From a checkpoint of a small image flow-matching model.
Model: 11.2M parameters, 48-pixel images, arch uvit, norm layernorm, activation quick_gelu, moe top_k, patch size [8, 8], layers 12, width 320.
Training: adam_atan2 at rate 0.00091, batches of 128.
Data: trained on stained colorectal tissue patches (NCT-CRC-HE-100K), 51.0 epochs.
Rows from block 2 of a small image flow-matching model, named by matrix and row number. Rows with one number within an expert belong to one neuron, the router's apart. Each number is 500 + 25 x the weight over its row's rms, rounded and kept within 0 to 999. All counts start at 0. Numbers have three digits each.
Before each expert's rows are labels from the 100 images, of 14976 (inputs lightly noised), where the router gives the expert most weight on average: "responds to" is what is common among them. Only what is clearly more common there than usual is listed. The data: stained colorectal tissue patches (NCT-CRC-HE-100K). In brackets: how many of the 100, against the usual share in percent.
# router: router (model.blocks.2.mlp.router.weight, 4x320), inputs 214-319
# up: expert up (model.blocks.2.mlp.up, 4x160x320), inputs 214-319
# down: expert down (model.blocks.2.mlp.down, 4x320x160, transposed), outputs 214-319

# expert 1
responds to: tissue: adipose tissue (54 vs 10.2)
router.1:501506507459482481547481494473494467445486452489518499488516462525497496496575483467484469539493458484470478461483465496499516488514487532519499503506522504516496514527527502538486471469516461471496517476518501527500480485527500532442482501475512449484505503475556476482484497525506435440516462533527491463482513512524
up.0:529513500494505533538464473516515514497549478528460529541479486495493487504512483482538513488486509545506485474522486497498471518533444511525513524497490505512489494534506494530511520513505542553496471502519501494510548479529545472519475484531530493494534555510483526533508513528496494485482527546492486479499488474497
down.0:479505493461501478517512507482522467477483518492596472467511499512567555507525504514506539523489528511515545501511496556500477473474491520512507488472524499481527448491490479513492508479481489461480506509488485505500514523473464478536488467504497534489480461451478481451508461511466500515518536479507525487467478520471
up.1:456479518505483518488520493497489487492502514478527450523506507474479522514494461453502506515510447494501444454508552519517522482497474476515503552474513477564490459486499503525500554549534567542469466454475509510481511499460535484499525525528492502486490531516520483471480474478534463536542533488516500515490499521511
down.1:526492466507496474486477514479491490480511506515522509489529513524491500511544447524472505526501479535539462429490502534520480515470488497502496496494473516489509485526489497567561499508508496507558511499523484504513500499485518487494509472542509470483497510516540524522543493525520453517515498490520458479500491516493
up.2:491449482501562529466489549508497464502511518498489479535488453510537540485518517495562484476480508522536499499520504539480520507489491533501504522482490537464535504490517534518469482464487499519519483529527492526520550481479543494503512504569498502509573493521490490511495506474488491507446527493503472471514478503503
down.2:507519492481446497487472464486475475485488480538467535529479515499488456515518486493474495487482447535516495470523490500520480461498501520510531453524439482519492477480480494561567518533482479508492534525497473509517511498508512476517476445510506469488484526495502515508512530570505480503542492516513494483494457440519
up.3:514550451534502481458514489513540512523493476496529513504486516521501525497522536481500488516517532548518526474493506524480510502489519482465506487509491502477487472485470509471503524512499507491532518515485494519465536473451505490486523480456474558524497495499493492472505459493520468503461516521480519541504493498542
down.3:529487528515497537529453494484507449476494494475501472480519486507469500511537512463500550515512444482492497485510492564503455490483483516516550501497505474496486505495514479514510498463499489534506518533494531493548479482491472511562441487512503468497449495534492503535489585477505522509534482527486510507458507532516
up.4:517502520489492550582502509534510462497525511507479496522458499484482488501501522476499495502540490534438474490505476538510489493482457476541495554497529510480512521516494476503490503440489546520511493471541519542543518502548531500482459496553519498507514522465465513530525507559515478476482528493498518508482466510534
down.4:457459516497506520424476485541501563524514473488504493525461523551502491485456490538484465490460550482522511500544498504487524507522465517471508482517461525508508478495492530448495499509502466520481479513494466488473516493482496490518505515503504536471520506494454498487477522501470546507517484492471525513528484502474
up.5:519477456493538517489475502515504509526472471464483564499517521514495468520496504526488489521500537509518550495459467541444513515546476486540506449539473495453445512499486488511506491489510502435540490466497521488488496525473470537501503504558497502470490498524511523513488496522500488499502517506505545495525431484499
down.5:478515533496513480492505506475506487526474488491513521490509516478457513512527431495514492532461502484500477453505482473533496503500492518502492540476501491476510505564486483484483512490518506505484459478486515533497495518489545512506445504501512526521518519474567490526565505498481533458486469524437471468481539475490
up.6:508479491502524509474516483504494455518539480484475493503461471495501493483474475472502482471494555496508522530491482475555475487477505486495494466467477513496531490491505500493484528567467506520468482450458533499444464466516486475498531477495521483465531534502500527503455475500518486523476509515514484472515506463488
down.6:508519506490520477475503537524528534494516511510488522504500485529519490491503450488485527507510459532485462493457515505514509488511552512506474512498451521540516499503510545509490479527456503490479533466511496467567471472493509490489487452484531532439516538516528520499495536507475507514486517500543507514473514486528
up.7:477456494494542459497497548504484481515522516508490504518469512487509523526479474464535530518447460521539495482468553451485495497505462506549496463521466524530470487483492503478528517502525530504501479437503471535475497493465521483482528502509516496454498524512487490515535489486509483512550510451506475473482454526517
down.7:519510482492502482527489490458508496477478468523565492435510507544495446473534469509490475490528497507510466473486490517518513501472514494511487477470517550453509496522454468521512493528455486479563504504467480508511503471488507491489494466490501453537510494521527532512536482539473521448499490532510475478507514496498
up.8:507492479476524490574463515507477476468554469509442530480494505499504510518476506494492482542492477535511501498501472502472535487525460456521513428482489506504498515487471423498512501511480486479527470475530463508537530475522492493499518503553480486496515524527530536530438527509531465477527504494514507431519468504502
down.8:458487498488471475437490499485558551542490475511520498493503463515475483519473481495514501477469526474485507467513505481505522502528536508479503552473518507496503526515458555460523500511528504483480501538518536535469526485496502524472497494482444487475514550478470510469543522515466519509487488492508497491495476499489
up.9:527494497486475471519484501509446464521508496476440498493485508509532473499505521476468476517489531494496510480529527499533481488484519489469522468489492473538565471530500519495524514511450474472498503488490533464486452492508516491473530473494521466483534516477522505506472505516482525488541509538500484494517507490480
down.9:499505501526492507501457518516480498492531512498497525526484436483479461497523486486483500504514462447482481467483486462510499489547457523512527474520516475541526476543495551496478529512474491527502473463495508496525451476538507521490493499495552509506516524503499486517513516516492541516504492462535479484479522521514
up.10:532496531472476515506517560510499488478490476515487533501519521479498451503478489467514536512540499519466477472520522499502482463486509492534476508513516514504516494534489501496500550469527469457496506476519519439508465494480488497490485515507524465479495498495503519465499496487533487534483492511520521521487493547530
down.10:546485469477504457502489533468471491491520448503516488483521483528528452490566474514471493558506480520537488479498503514501488493470509498527495484479507523466514491512497523520508494512509495477546489498490478490489484505513535499504470488531477469485527516522508533546520482487513484478490497511524477450508482489496
up.11:507505473518464483496463494451514501489481498466485505504467501545489484519527518499481487517558536480516484456473527493492486538462491495523477461516501482482481431475470498484490497523516505457518535505445516487477443499487485503469524515501475500542531506485490456482493466482498491506473476515536476554515493494503
down.11:546529562525501493502535525493496489520534486500520550468517516478507515485499518529519485520491463452471514539511502526470513463486482529526501511498507490517468500503500486495504526494522488561546493477512519491503564513467514484536502514502546514478495520526503535557482511475488511466475513471490486475489530539522
up.12:514502538543452474515501500464495476468520482497521458562449498480510450495495534494517524526530494469484501480530469461543492489518514470427521525524496489484465513489479511508517492543469472481517543490468548497489498526477530490502503485485507465521555491486526517460468496466498498519487492473494516527536521533482
down.12:511499515514462494518508477514461460490536485521516526518484539477478484501512490491520474539549489504513514481520475469542460490480510513494510478529474564479516490512507467517528503503456459473527527520477510514482518507509526491501523444465513457473495487482515481479491487503469487501459477493494487459484484511466
up.13:451542518540552465466494487510516491525517536512536481488534517505509524431529483535519531528481546517516546467494512543503503537465484503518534492512461519536507475493492539460551490505484486505469481492495448500470474555480508482481485466540471497487561486532495461522475491484473544516495497514511470495546522500489
down.13:524488454502481507538455486509458518460537541499471489503492515492512496522500511482466537469477467544515514493501530473490501456528501499531572487535519496499496507467489498504507481510507518504503543494529513477562484537482489498471467504474501486490452454488540506494530537480507498500541522503529525500508475475487
up.14:517498498479453492532465526511487511545501528526486481548447493512460509510499500471463516523469525488500454519487494533492488534509505516490474479509487510478541479477532531527532489531499450506517529530475511535486492487503523472497533537514526489465522494549492503535506481481512500547500499464485511462472474478528
down.14:539504496486515491493492495461508465481498490487534506488520481503535505487513484482524548540468508494531469490523436526543487506524499498517482476462486488461460488517513502486483517482481498506503479492485499485504525520517493509536494513497503498513490500542530477555497520497529509478549481494473451517501494522534
up.15:523488488517549523477536486486452462509489479507492523530471490493525447510454509478472471488500499499516522501540516478517497491487446470470499509505488517534511530477487515529534481538494498521532455487470527515480524502503482466506482482533489513509507477487469490520475487545495504507510517528446515486533499457504
down.15:487482519454440521457495531508501481454537473534415507515471481521510527546519504481535515499517458518526479481500506525503495519504521555514518469496498494498507493527472526549485495497505493464495550560489486511536524499478517507521523465509493446493499513557501509498543543491497486482555496528551489497473464488501
up.16:464502509501489516462488510531495453507484467516537485512474502505527501465475507482479525489493466503485480484530508534489469496489461548509508530501498484492523532473497539492512530532520465511466509510496505527447561501516566499520515493539518479487546502473429505514473443496478495539485475505461462501474495539466
down.16:512500495507504545479521502475496554475528531499464486532465491500504505491493515489491504444486494495472497497485498499517510527510508485500474517524526507496477497493523498506458483494492518491484483495512488475505454460451484497541494522490554517484506475556473479506484466486498527482534472539529536485520528479539
up.17:483463491462533521535490479552506412523508476493481508501473500490527504506511521491472519473489522539471510512488508489520466501466476494546490484490506522492488494471454532463468517501486490516495459467517523541492531488526506485510543513505524441496475518465474500531508455483490489498483487475466483487490505542509
down.17:521467497500521483434511508523500576494508474483500521521500452490523514506518510488480525490498510528481513491497510489485501516534517433497454483534494512546489491488511483504510492528482515503485498462458482497526485477479471460516530502475530490472529497524518467495473516485471527501526485482512536517533514486500
up.18:499494524507532510515490454490468438466529492466499514547509519476512502506520503526513513520453479529546464488478486489473501468490487491501514486508496499493501494496511510499534529514508516490484505523537496494488491495492551467532526538485573423477541504501523534529484464458505517527495513524482474470480511488514
down.18:507507541506524501528515474507526494515518497518528526482498482497492498483488520472475525549539482475484538502507539529479471486505503484542503514478535438490503468496503495527503514485505496487493491484508522495471461471548503499523505513478529454540469512499534500493475476483491498524485495488496480484496506517507
up.19:482516525520487510480491513499475490517515482503515527510510527532516535491500480511465526446528516552523466503470498517490486518477463534535512478519514509520460484487491542498536494510534454478466490530508500510480484483462495490548477503451520480565485484519497452515497452474495468509482546521489510519515490525528
down.19:510469480483483517558512513494488460486515510496525544470491529480474497516511512460472475513502512516474516500521482455457501519516508503487533477475499474499468507515526437504480498501482524475522445482498536510514480469472513471512527501512496514503480526511534497518497553462492523480509494517497494492490521482513

# expert 0
responds to: tissue: mucus (26 vs 9)
router.0:467511513484496486476524509560532533514474501497538485486494479514489515492542494475491516482485499479438511509510493485498530475512492531514522552503533498507480521438507500457466493493507527469461509475502506501491495463559476538508511502480535488478501520535519487469500520510508506520544524501515531496501545542510
up.0:501535498538484521500458499460490460474511499551520505572483468512497474463451520483496456513493515517553473509528490519533489482494475474434534527534482505540522509477508509513490487489526517534528468488502499514536507527477530474512492493486519472552555463502513500493491499514489481527476507477472500519493509494515
down.0:493476475539484502465471505473477498488526524493492486546532485477468536499472530480508470533465543510488536528577518483498488464524488471488515498503462481503496488493518499521504447472510499497514503516461491532521442531493488500560501503490524478498543444497497495470497509512527504528512471504457512492545481486513
up.1:522507533494532502448482486509510452484487508495500528492490485529513485479484480513511499525477497496542494507475502486526510505495490495459512499484495525525478497551482543497479504493466474541491472509511492531528531481495504449515485486491560507508513497504500514550494521460500516511507526490500500499500545514458
down.1:495528497529517500478472509508461523489522505490510522452488482513519501474483546540501516492527494497507484490508507506478506501520476447552504458492500535443474497522450472518505513508506537537523507531506494472535528514471474495495582496504518510519483500472491535503462500550506515575480542470521535521503496525478
up.2:509502492499502504475505495540470446484464491471510511515477532505548489464500508534492500494494537479532487493512523482490488496480483497487497519510489491515520505474472525494530533526470460528514500516522468488483502486516524476503525515505517473507530471515521490458469510471517493536480502507468484520509517518495
down.2:509500489515540533460493503482488479492507522523533532471497451486506469448507486504527545477573428465487471483487521489510540496482499496498487540513543523522496530532450511504487504539542481522509529524522489493529498514473507483501471518504552485516485478531499507529525518493480527524489539477517479534499530530517
up.3:464478477529549527519531473509513461494493464434466489513491524502532523511504503536484491497526497513452515455517485504480467500465506477538497506514505496497536524495507518490495516531495476510491498479534517499461529494466579476545490512501484483482515489475516524474496515481506494488468519535508478498494509501530
down.3:486525489504529508499481475508501506503510453491517516480532517552525495467495500533468538488541497502499518461489484529545493509460489519544525472469536536454520502523472505460529535509459458501511516511506533523507530517463548497543476484533462451467496458529500510490508486466489478456490523522513517461521464478478
up.4:460489514528478466455483505486499498481472452509498556506515476506536505498466441515507512526463513504520516503485487515476529517479552486472509479489458492491530493497484548487493471540470451543485487527458448471510494514484511516530470531515487525527505496532516498497507508480511493543509477543503467484507500486515
down.4:495523473469489538531504518529500491516467482507480488455479459488512471521491523447470498509557492449457502524533472446471507487493467505508498520497527475515502537515494477461467525463518532474519488486489546477512497524512453511452539521506506514503464553510514516509500506530533545485489527445469501505507512534479
up.5:502473482492496488521520529494460449525493475508492502540482547484495481480503523502492478512467500492537504511518526496529463484516471507496556496502443465521498492470489568502492540499476500506499485480481492491472542525547534462485518510530520498523529512474502528478482477502558484525513523535440485525495445476513
down.5:465495533537494503467521519519488495531458468530517492551480466509449503488491467460502504507499479482495489507477538474481521493555510520461542533509506491539487503500475530463463528527489502532476479485466492489495506504515521494492492475507582522494497506514470497510493491487525536525482516476466495529486497492495
up.6:491500459467513515531512511518487449527462495475514472506483485474521499478507530492506503540493474488519502484454514485464501542494503484479541458513498487478471503491438521473498485483477467478508493454522441508508517481482513512474511491508520443525488480496514505494532487470538501522534537446457490503486533547538
down.6:523482486493480478482484482512427508495518459478535529491500492503537516517563534543513494512491491492533446484460480502489487521504499471494501502509496487469514484506480482541563523493473471499483542489526449543483524528522534480506502484514502496482519466506505513528535525494511531539494482486521488488510486519514
up.7:483498498530487525502515506503506470488501525501511555491508496507527452460492528490513512514495525499474506544537506542508507449456479486491493541535486493536527490495472491494545532499515499493465483498517554471541463521479522504515471510518538488523538492491504481468447502538495495481470496508483478567524499516515
down.7:550547490500514490476511509487471514479536491504553515452523453502530468465524496550506500524494473511503494520484477530520502419489509486524506554511496547509522524514507498505547556519518475503517533504524498475538507524517518486500465481532522481522557503507501509499506505514490532510433494478527471531535461501486
up.8:502490530475499523498502512517490481517515477461533512547497521450525498513504516518469502523495480522530490457538547495527469501499483477486527474509481498524519501509467506511524529475541527504479522444513487477472511515469552485512479470566489502524541484549501494495432503437531485484531491483525475512519535532540
down.8:469492469456518503510454519501503491513502502418515479483524505525484574547528476443461527531490500536502554469534545487528470502487525462522489496512485502495483519521527539451527460479528510482504477507496504524522459510451503500511464461509497499533540493521527469491495490517552486469508473519539487491481504488560
up.9:493492520464503465525524512479501482532502492499492481518520575488525491488528491467455502536484484510538505518500500533532470510488509534479539541468499438479499521525529540525512496492490469525490506516526502488533554543539560514497481499546478493482501525474505530483510481519463476461501441510476455467529454495529
down.9:509501484523487504418513500529490519488460461487510480509484508492478482485499483499520501476494507481530485477484528513508527500581508503490535472490475493519497480481468516478526494520471480522475550491496450481469523516497482530517509521483548528477510500534502482464440480492501519527531497496505532478552461481496
up.10:509492504492472519499487468519503505479505484480485523496494530486494487507513541490528558517516458484443506486500516507500518523500489516529495525526560505502470509512498481498532498477491498469493544514525536494483511512478518507492489520530544530490557480492490529518491515510484489511493516462472531522473516516491
down.10:530475490448544481527502497469439487508468518460512472505507558529503496496502525480520511503467526516542484529537514516515459517441502523505527448522463516439503483495501501517504522485487492484532504530510471515513483519485540474520519476522473484520496483457451518469527490487504492514487501523487471526506467466515
up.11:556504503469529518458491506540507507493478501498521498503473462469465470515478533526508515488502508536505539514511537536460505485500491471486485466523487485500524485518505527498487513490459529517528461483491473500463497508466509443471520479479509494531473478475513471536493478499483506472489475537509495540499486536473
down.11:481452514505546472488493501460484500508504549499552492507529486526502535491483490446513509486503532510505522498525444514512508486455508445481473515522484500438515502532517522464490534513497461521505483528495467507533478514451525495499474498514501498514514471430474497536543468509516478457474505537458494494465494495486
up.12:483479528482461482521476528511510477493479511492508507441500500447524505517495492513526494527485526489526514522494531455464467538505457497457521477522514499504472501473472508497480478496489526518506484509464496463534489498484499539494524534521516522559536515501492450502438493519535499470540516528517492556473525509496
down.12:515485496453493469510488511450486495461514505499477499508527490480512505524499485531526461514506493519529503509483526479528474505514467520473517510504516516503514498518504540536506505519487470533517496527508510495506546475508545536456472448540531469497484514491464460512463451500486481458468498506507495493486490462459
up.13:515472530516511497508455488518498470497526476466501483510483500447492509487533501498466499504474544465522531515504510480493521516494517500484508529500447506529554481534472484497512511500477568530525502485454478484481491531462503518523514483495500512532571493539495467522439468482526500500541526487529453520547525522507
down.13:485468494473501502548469497470485500509522517506514486452465472465473496492528516440492499512492517504497528475470500492528491503527526503487468498493469459500537456510492514527534473509478529492476475519466552508523464485479483518507469500506493550490523480507523457505510503495499522465512488474540471526539515523495
up.14:528519520546504494457486495526487510467536462482483468536475463462561486485508525512516465451494476503496497519493554503505531490495507455523497508499456533522490511508495479524532514514494494512528488493474481483528491489455458517500524489460523469483508495556513482482447536516513536523502533489498532526508515469513
down.14:497497488512536502540481488453508500540471528515518490492503508484521551487502556441532517527488500509505507517507510482547499484449494496493527487514506469496517499519510537498465525527491518494498499512500509489524458480484556475539463501463463511504517493447476506532560508493511488473500492497478510486512525490496
up.15:527485475508508546469512477492522516457506499533502478516467434494525477479515488499469508484526484536546471459487495514552525490507509492521508509485484517544480487518485489539595498498487455490495468548509517496493497481487514510523498486532562497468496512462530488571440496558456474477514531490541539480480515485502
down.15:477522505493498467535497536513461442514459506470499493472538526513492540507489494465498492525457512508507507521529512468506462469476507480485488509483490479476528484500522506459500502499484505478501528519523504531523506498479542492516525476521466511509497485441462484482540468468520517541493478513484478549472502485482
up.16:510499448489537502471493499455505483459514484494462515497465503512492468504524502499510493482527522520517510512510488485475495501487496519493480472499479501534503472502530439504483514498503512471496510521491492502529517489456510447485525521521527531493512502507486480497473518493482469536537506505522505489530502530518
down.16:485481468490496505489545460544503518463494552515465456520496476476526543468460499507518545448530549510464520498498513513499546490522501462482495494504492521512489496499474485506487453501514534455490481479474492458481495479506443531478534532469530491530536471482507474495450458523517488519551513516494547457531505476489
up.17:471517510527491487479521487489486463462488474490510483531500542493539503480549508550508479496492546514517492514512492523537525509451466498457518499522482480496472473495527503493524496529476508507503471526505474489541501527476528499485457535492520476463521531523528490518538444500483503526474524526497511511506534509484
down.17:529499485577498529480519476528504483473502486489530471478513503501518506475506498479501500485487501539479532476526470479477512498487491524487580443448536487449470497479528486477504492476492517525457450520495489522539505502480495503518452532519520517446478496451509525548542456487456491501503531484449511522484513512483
up.18:511479534480545510537519489502492438527513491513486508521463511491498496494503507471485482504483517506524494546475496474519452515500468535466529502508476494492498538523516562513485509489488473523509503485537517519513563528528511479504496476482511497529519502451521519503531513501503474494505524508471460513521477496473
down.18:512512514544506503425497493524446507506519443496505530533446461507473492433469541494511506480508509522511488473496510498478487540557496503475522471500462527470495535485468509479509502553472496545471528510491462512504526497492482490496549475502527510497487501504488502472433482494520549557524496508485546520534463472474
up.19:478505463512508470514487488468471471480529493459445511486445522486484459474515559524506475529545486481519504488497482504506492502507498501481507494495437480531495477510508452558497523498517494491496509518483466489510507493475498487498523510523523474464536469520515490489473490521488511467543483499491503495538486528504
down.19:476498459519486489474531490541483509488475538504492489521477463477532526473480508514509552440511546493474509498525487471472514488512509460460478497483474478541504484514485513498510466480496524463474493481483514459474482482489480499494525507481512506497537475511532461483444449500519481543540506515486529472541527501495

# expert 3
responds to: tissue: smooth muscle (77 vs 13.4)
router.3:508496528515508523516533475499452510529538517520506503522504587495498501510477505509514488489482501544572509501531505530527485509487478487491487449491458523473538514494492516507505560512482466539503473511524483513507538484543529494540517490557483516514502505475461512536521481515494510470468491513443471477512456489514
up.0:504467493508517543494519485522447510492523463488507533515503493520514486462511525528504549513446469506492518469485497536503505470519525552488549490476513507530527506560486539515518523496475516537479506491539489493485548529506547480522485482543528463481560497516513532525501467493517480515491519541469522453513476519520
down.0:491511518501494493564501521529516514515466535548507487449501486515486488523486470499499494519541485462507509538523488452476510526518498472507507534489529501506487505486513468522474454467517472482506480488476527518516490506527443509492523533455491517547461481506485486505501507526485512453477519473519515526468495504474
up.1:435487512526490451486495497444507480512533472511514485502475491495481489496538496508511527524460506473488475505526485501477482511527503519550500467467505485530513451490557523478519470523478489495480489490470498549508492543507566477483476546503478464483520492484517496517458476546475507501511479489488478466470516454478
down.1:535545479492519526505474500523540503478469503504493541539518528524524527511489476508484486490486501511500485530478496509536492513483514470474515520521513493448506544487468498516466544481522516518480539486512476469465513479492487522470496462485526536492492501510475476504556488494501475505494492509512495540549508527521
up.2:482456481530475517485557509538533519461499496516511484527500537525539458540513523523471502508524512491483530496498492515525504512461484517535497492500495478517500462475471508478499546545522524547465505505500482451548474474478535538524478522485521428455509456480518495492523437499482486498458535508490485491499489501529
down.2:515491502459539490512453485483501454522527508475486534466481497503488533516475512484524482486508482521546475477517518474475485517533506483458467470511491528514514524532505537504507471501489492490534499526497537579482533542515508464504521472533489570530484561506508446497460511522525540499490466490511538526495517508456
up.3:483524505518500483451520535466524504515498548514505497522462509503496456506472545487496486485481542470486515530518496448522501497489501552462476517503472462502525479525532505474457506522521545483465513556499561489490468526475507509500467504490515523525554505472479508484484517517480533498518518508516528520486475477482
down.3:477484487516490501495515458509479497545506457497487542511477466471491566509545513497481508491526526540490494499488484550512466526543517421529503473494491510512489494497486485541514528520495503551508502455489453493538483508525519464487563520514506498493503509553528470530503493546515536502503489530492485532522498534502
up.4:492451523460427475478486481498498474486492476531505527487499534530497507502525482478512491525487499539510481500501494506453535525506508468529475491501491476512478497503490505484470496465560523514537495475507474494505500481503521507512502503520463512459510517545497550489526487468543460531499502516525501493443497515512
down.4:502521477533531518485526493508496496481507487520448515536459476473520485514498510509490494481502492469491508485510527494531514477464500543458542499545494508523567486509521502521552466544467464510521495537490516480501499515511510510482491476502504470499496489453523452525481537522480537459512463512486510486535505446475
up.5:488506545464517492543512511492512471499467506507515476507534471534479485506548474461471480538479497498499527485536477527517525503456525487471507534494482491503499491543502550501501507509475473508474473523487514487534417479515537485499442475528530498510502485528509463530532494500473504446487490525464480500475542499492
down.5:504556462527483511513497517529501561511507491503504480513481499497480469496490498517490481506529477507476474552446508481455510492525462481540497504523477537500471485461505503515466475506508541504500514488499475540500537507503474464489573503484510535489476529528527470475503487509541481517486479479509509486534499501535
up.6:555481474483513499520486498522496407451512475495452469498488492516494500498526534490455490455518536511483517508500459516481472489478510492460535524518474473464534514549517502512476494483509541533543543537466514465472515489479527499502514497515504475526508485519517525470505511536462489468506493536478496502494510477506
down.6:509524493482510514518489523533509537467541523533462515471455514474445533504477516494516521530539464488509518503465501488479474488491451458493441496491473457503529519519534491535494497453525466466497512497507545461516472455491474535558503508498539527471481504504528511526478489494502442498515482501507508499549488549494
up.7:463490479488513447469509497418490532487496519518478510479503500536501492501468521537497510501489475512504543493483456495524559510506580456449471506526480535477535515483536487519483462491512524491500527507490473471480499503480487510499489450517477506506503458509512512491508494487479478492515487483514508482485487452494
down.7:515471514475510514523469509501492436478537489463516501535489493474506459496530520495502482495504498490485481516488517490479498507497459540531498459498515487534478504488508484491513515517493483518518485501534534491528494541493526495503500483542507518494488497482525528513504520505520511491496495503477487509474506546457
up.8:545465494521477443536467554523458481496515484513452530536485528512547517536486511497537462504487547505522515446505496482518530479508492510488517502474458507523528496459519512490492500493477500470483499515493465467489510479475497495534500466486493470520556520534504513519474526464504455475547504539502506511465516524540
down.8:511526504471505525506542496503540517491474518490523509478506500492480537493465467541473548468483476503494515517472517492482514549540510532537473522512481513516521471531485513484505512527509498561485536493478507499490508501521538523516511498531510489511465488447493528550515547545514547484468504512494491520528472505487
up.9:510496489422479507535525531485503487529492539504527562501505518523478511533528533502450463532484487526504493494516486497531488511486473477449490493494462505472519517557522503514516524493519505540513525502489475538529507510539519478492474498489455545500526470541497500538512493538542503464524539523481497476512499479492
down.9:490502518541524512451459485534497507450536460525469462491484476516516523493476502518487517517510517459494480493476486517471562492480507473511541483475525496564484486451456537455480489538527458487501473465513499504497500458460488528491526476524547456504492531486493492486477489477495511504481486497472469527500514492514
up.10:515501519516507520536504534523470519474479490504502513515490522522461488472565490492457508464489491530517493482509494507508513568532449488506549496561507488547481480512470524545541535521482508509473472542500486490528526482498555444500491455505477498475503503478486485501519499440526524538512534551475529519519493505501
down.10:475517550510505503463514517507507463530494498480492488514523490477561490540476518495512501532497506504521500524489485526491479463502527478469478499505465499490482496492507528496481527495509467528545508507491544493461497487506479536496509472491515503481516517525561525541495511560494466479528479449501509511475504493530
up.11:533534489529450531520509494516502481511499460513497501504497511517540461508516451490476524532536505450493509533496506499532435470487537482493474470464527522503532493555497527522468508476551514475495495455498493509474432515508506470486464496493488465467492481497513467534480534496531490542512479533490510535480491472524
down.11:443473508475543475492481483456484540460507524498491513548488498485469538482499502478542456491464481510520491446523471515514533528464467541516548489545440466520479506473528502513518490513473487531521481525501486525536523479479505518526532485501478534521528510518513547516522452484466505463535536489511501470500533511498
up.12:465524509486492528489484456497516497500521442508505506496513478533479463528491462514536505499494491536529475519513534491472483460465503445529550532491489525514528485496500499514473478514491499537463475497534503467510500507507510436526485518527544439478500521532485464519514540491489523490480535488462479512492497466521
down.12:527488494490512486518511491477500460493517537519492467528478527484516516472536521500473488496477499521492511522509493530553473525497509514487462479492488468461503503499459460489523492512510495469510521515493495500445500486491494562470465471470464517507504473466523568482493479512509494491536479508496515457490489525473
up.13:499508500535543533538496519549479511516529541509521518535470477494471491510484464527450481521524505538522534470521508519546526520506516446484544489479490499504554492487499521511500541519500518553501518502465531496491530495516509463548479456541518535528519463508510482524532542494476524544527509508513464548496482536500
down.13:482475481472455485485533502470478472507502497529477477496580524497527490463518539494505548488504496500502498530501541505459497504490492523550499472505453495478463484543498490509503465501515480511477502499533514480528511519494537532479514500479481458512502517507497555476463477515480466491473506533485539487467499437484
up.14:474513480529518495527486483511497524517510502536486488527476530484499476481532495545502514486493487509512525520490507504519510526555503496508527504537552507497466494509519494555551515497511505502525514514519505491501547468493505499515462497521513540447535496529499550515505502498518482516524501530540476473467491482495
down.14:459499525492498511511521516503496447466514504499521541477526454496476510495493532501471500508542501490495515497508471499481494497464518490501503530484480468532505526510489508496466516499484478501494499546486490525503492542486502501482530508463494470538491491510520468489473522483470497484487506450489509545538499485486
up.15:514557533513514504508518525509484505508530491506500558514480522527453529515511478497499533483508515480446557465540510532500483508513494532462528507508494512545516500487513523523452524499522536504497527513542550509526498504491509459533471469485480547490506544509525519507459498504445501523459512558503510480507476525509
down.15:466457474508479513545506484493518484497500516498498491494525500465539518512481542530535469512508513553571468531457503481486539502498487501491481502527512504498514484542512523513556467521444469514492492462489452485470523526478491516465506502467515473497460452495463488542527521497557500492532513471495496518493533482506
up.16:458504529500545489476472527523488486528506509511498497562462493529512462485504528504462455510478490543503521470480534449524452511492510494532517512487546515487503521526509534495451491495555465506487540479503470540515517442485539486500519458464535525524473478525518536504476509448525480478520516479521477500509512459521
down.16:520501475511473492492525463505502499472513490492489473498543507488470500501539475500544542501512531484498491527499472559471512508486493483453482509527444481502491505481510452490525452504440508472506467540506490459448482536493459515488498512537475485483558491508484456495541499514510514508475489532454507476487519501479
up.17:493543502476497491533476516501447516475514528555512492530464479513489456486458486526552506491499501504501496511489514507484478498481496538474534509500508465528508518475500514500523512523504534510471516510521501462475527523503496493498460482477522485461537513537499483526515511521509539552475532491487538476498506480555
down.17:541481501535523540481524517495569482532489464423460525453529522487476500510526516508430533512488482504485500477469525488511502520500522432503481492528503507481508491525472492511450516517479497499480489481496491536503477462467509498534517519541509537507494483472492498452502494510490469458548493488498472503486478505432
up.18:532465526478462516521511506544539492502534521528546478525461516535533501499555465536490530517473526486483538521521479479458442520492510529501471513492483468512504549470484485487503509530496496516487448534478504438470523506502512524508509563523520496524520465487510463525466450469541501436489525528493493516452495499517
down.18:474507473531550476476508473501460493507523478486503519493550485496496495500467538472466468494496498521532489491472505500543557456511509447481526473495517527470513470528505495471453536522504475487486523478527481573517482509538517468534486463488498470522498532534509528504552501529469489514504474478508501476527509515455
up.19:487481493488538438477522525540565490507481533543468513479529490524483515508484482535518518471478498491510457467500503516467498493482457461493501501523483503497507499479523499474475473511480491572526495509510474499490492483494512467520498535528482499496491498540528517512516521463503478496480500513428478494486520444491
down.19:482493523511478539522446461444436485482502480485484518529447544459538515521503533442485483524492528516487544506496501530552519497513507520498517516483508472462514515536461511530527485492505488489457483536463513468502502500471481534444473487509481493486496500477500474477499506548521510500528503521508519499515445507501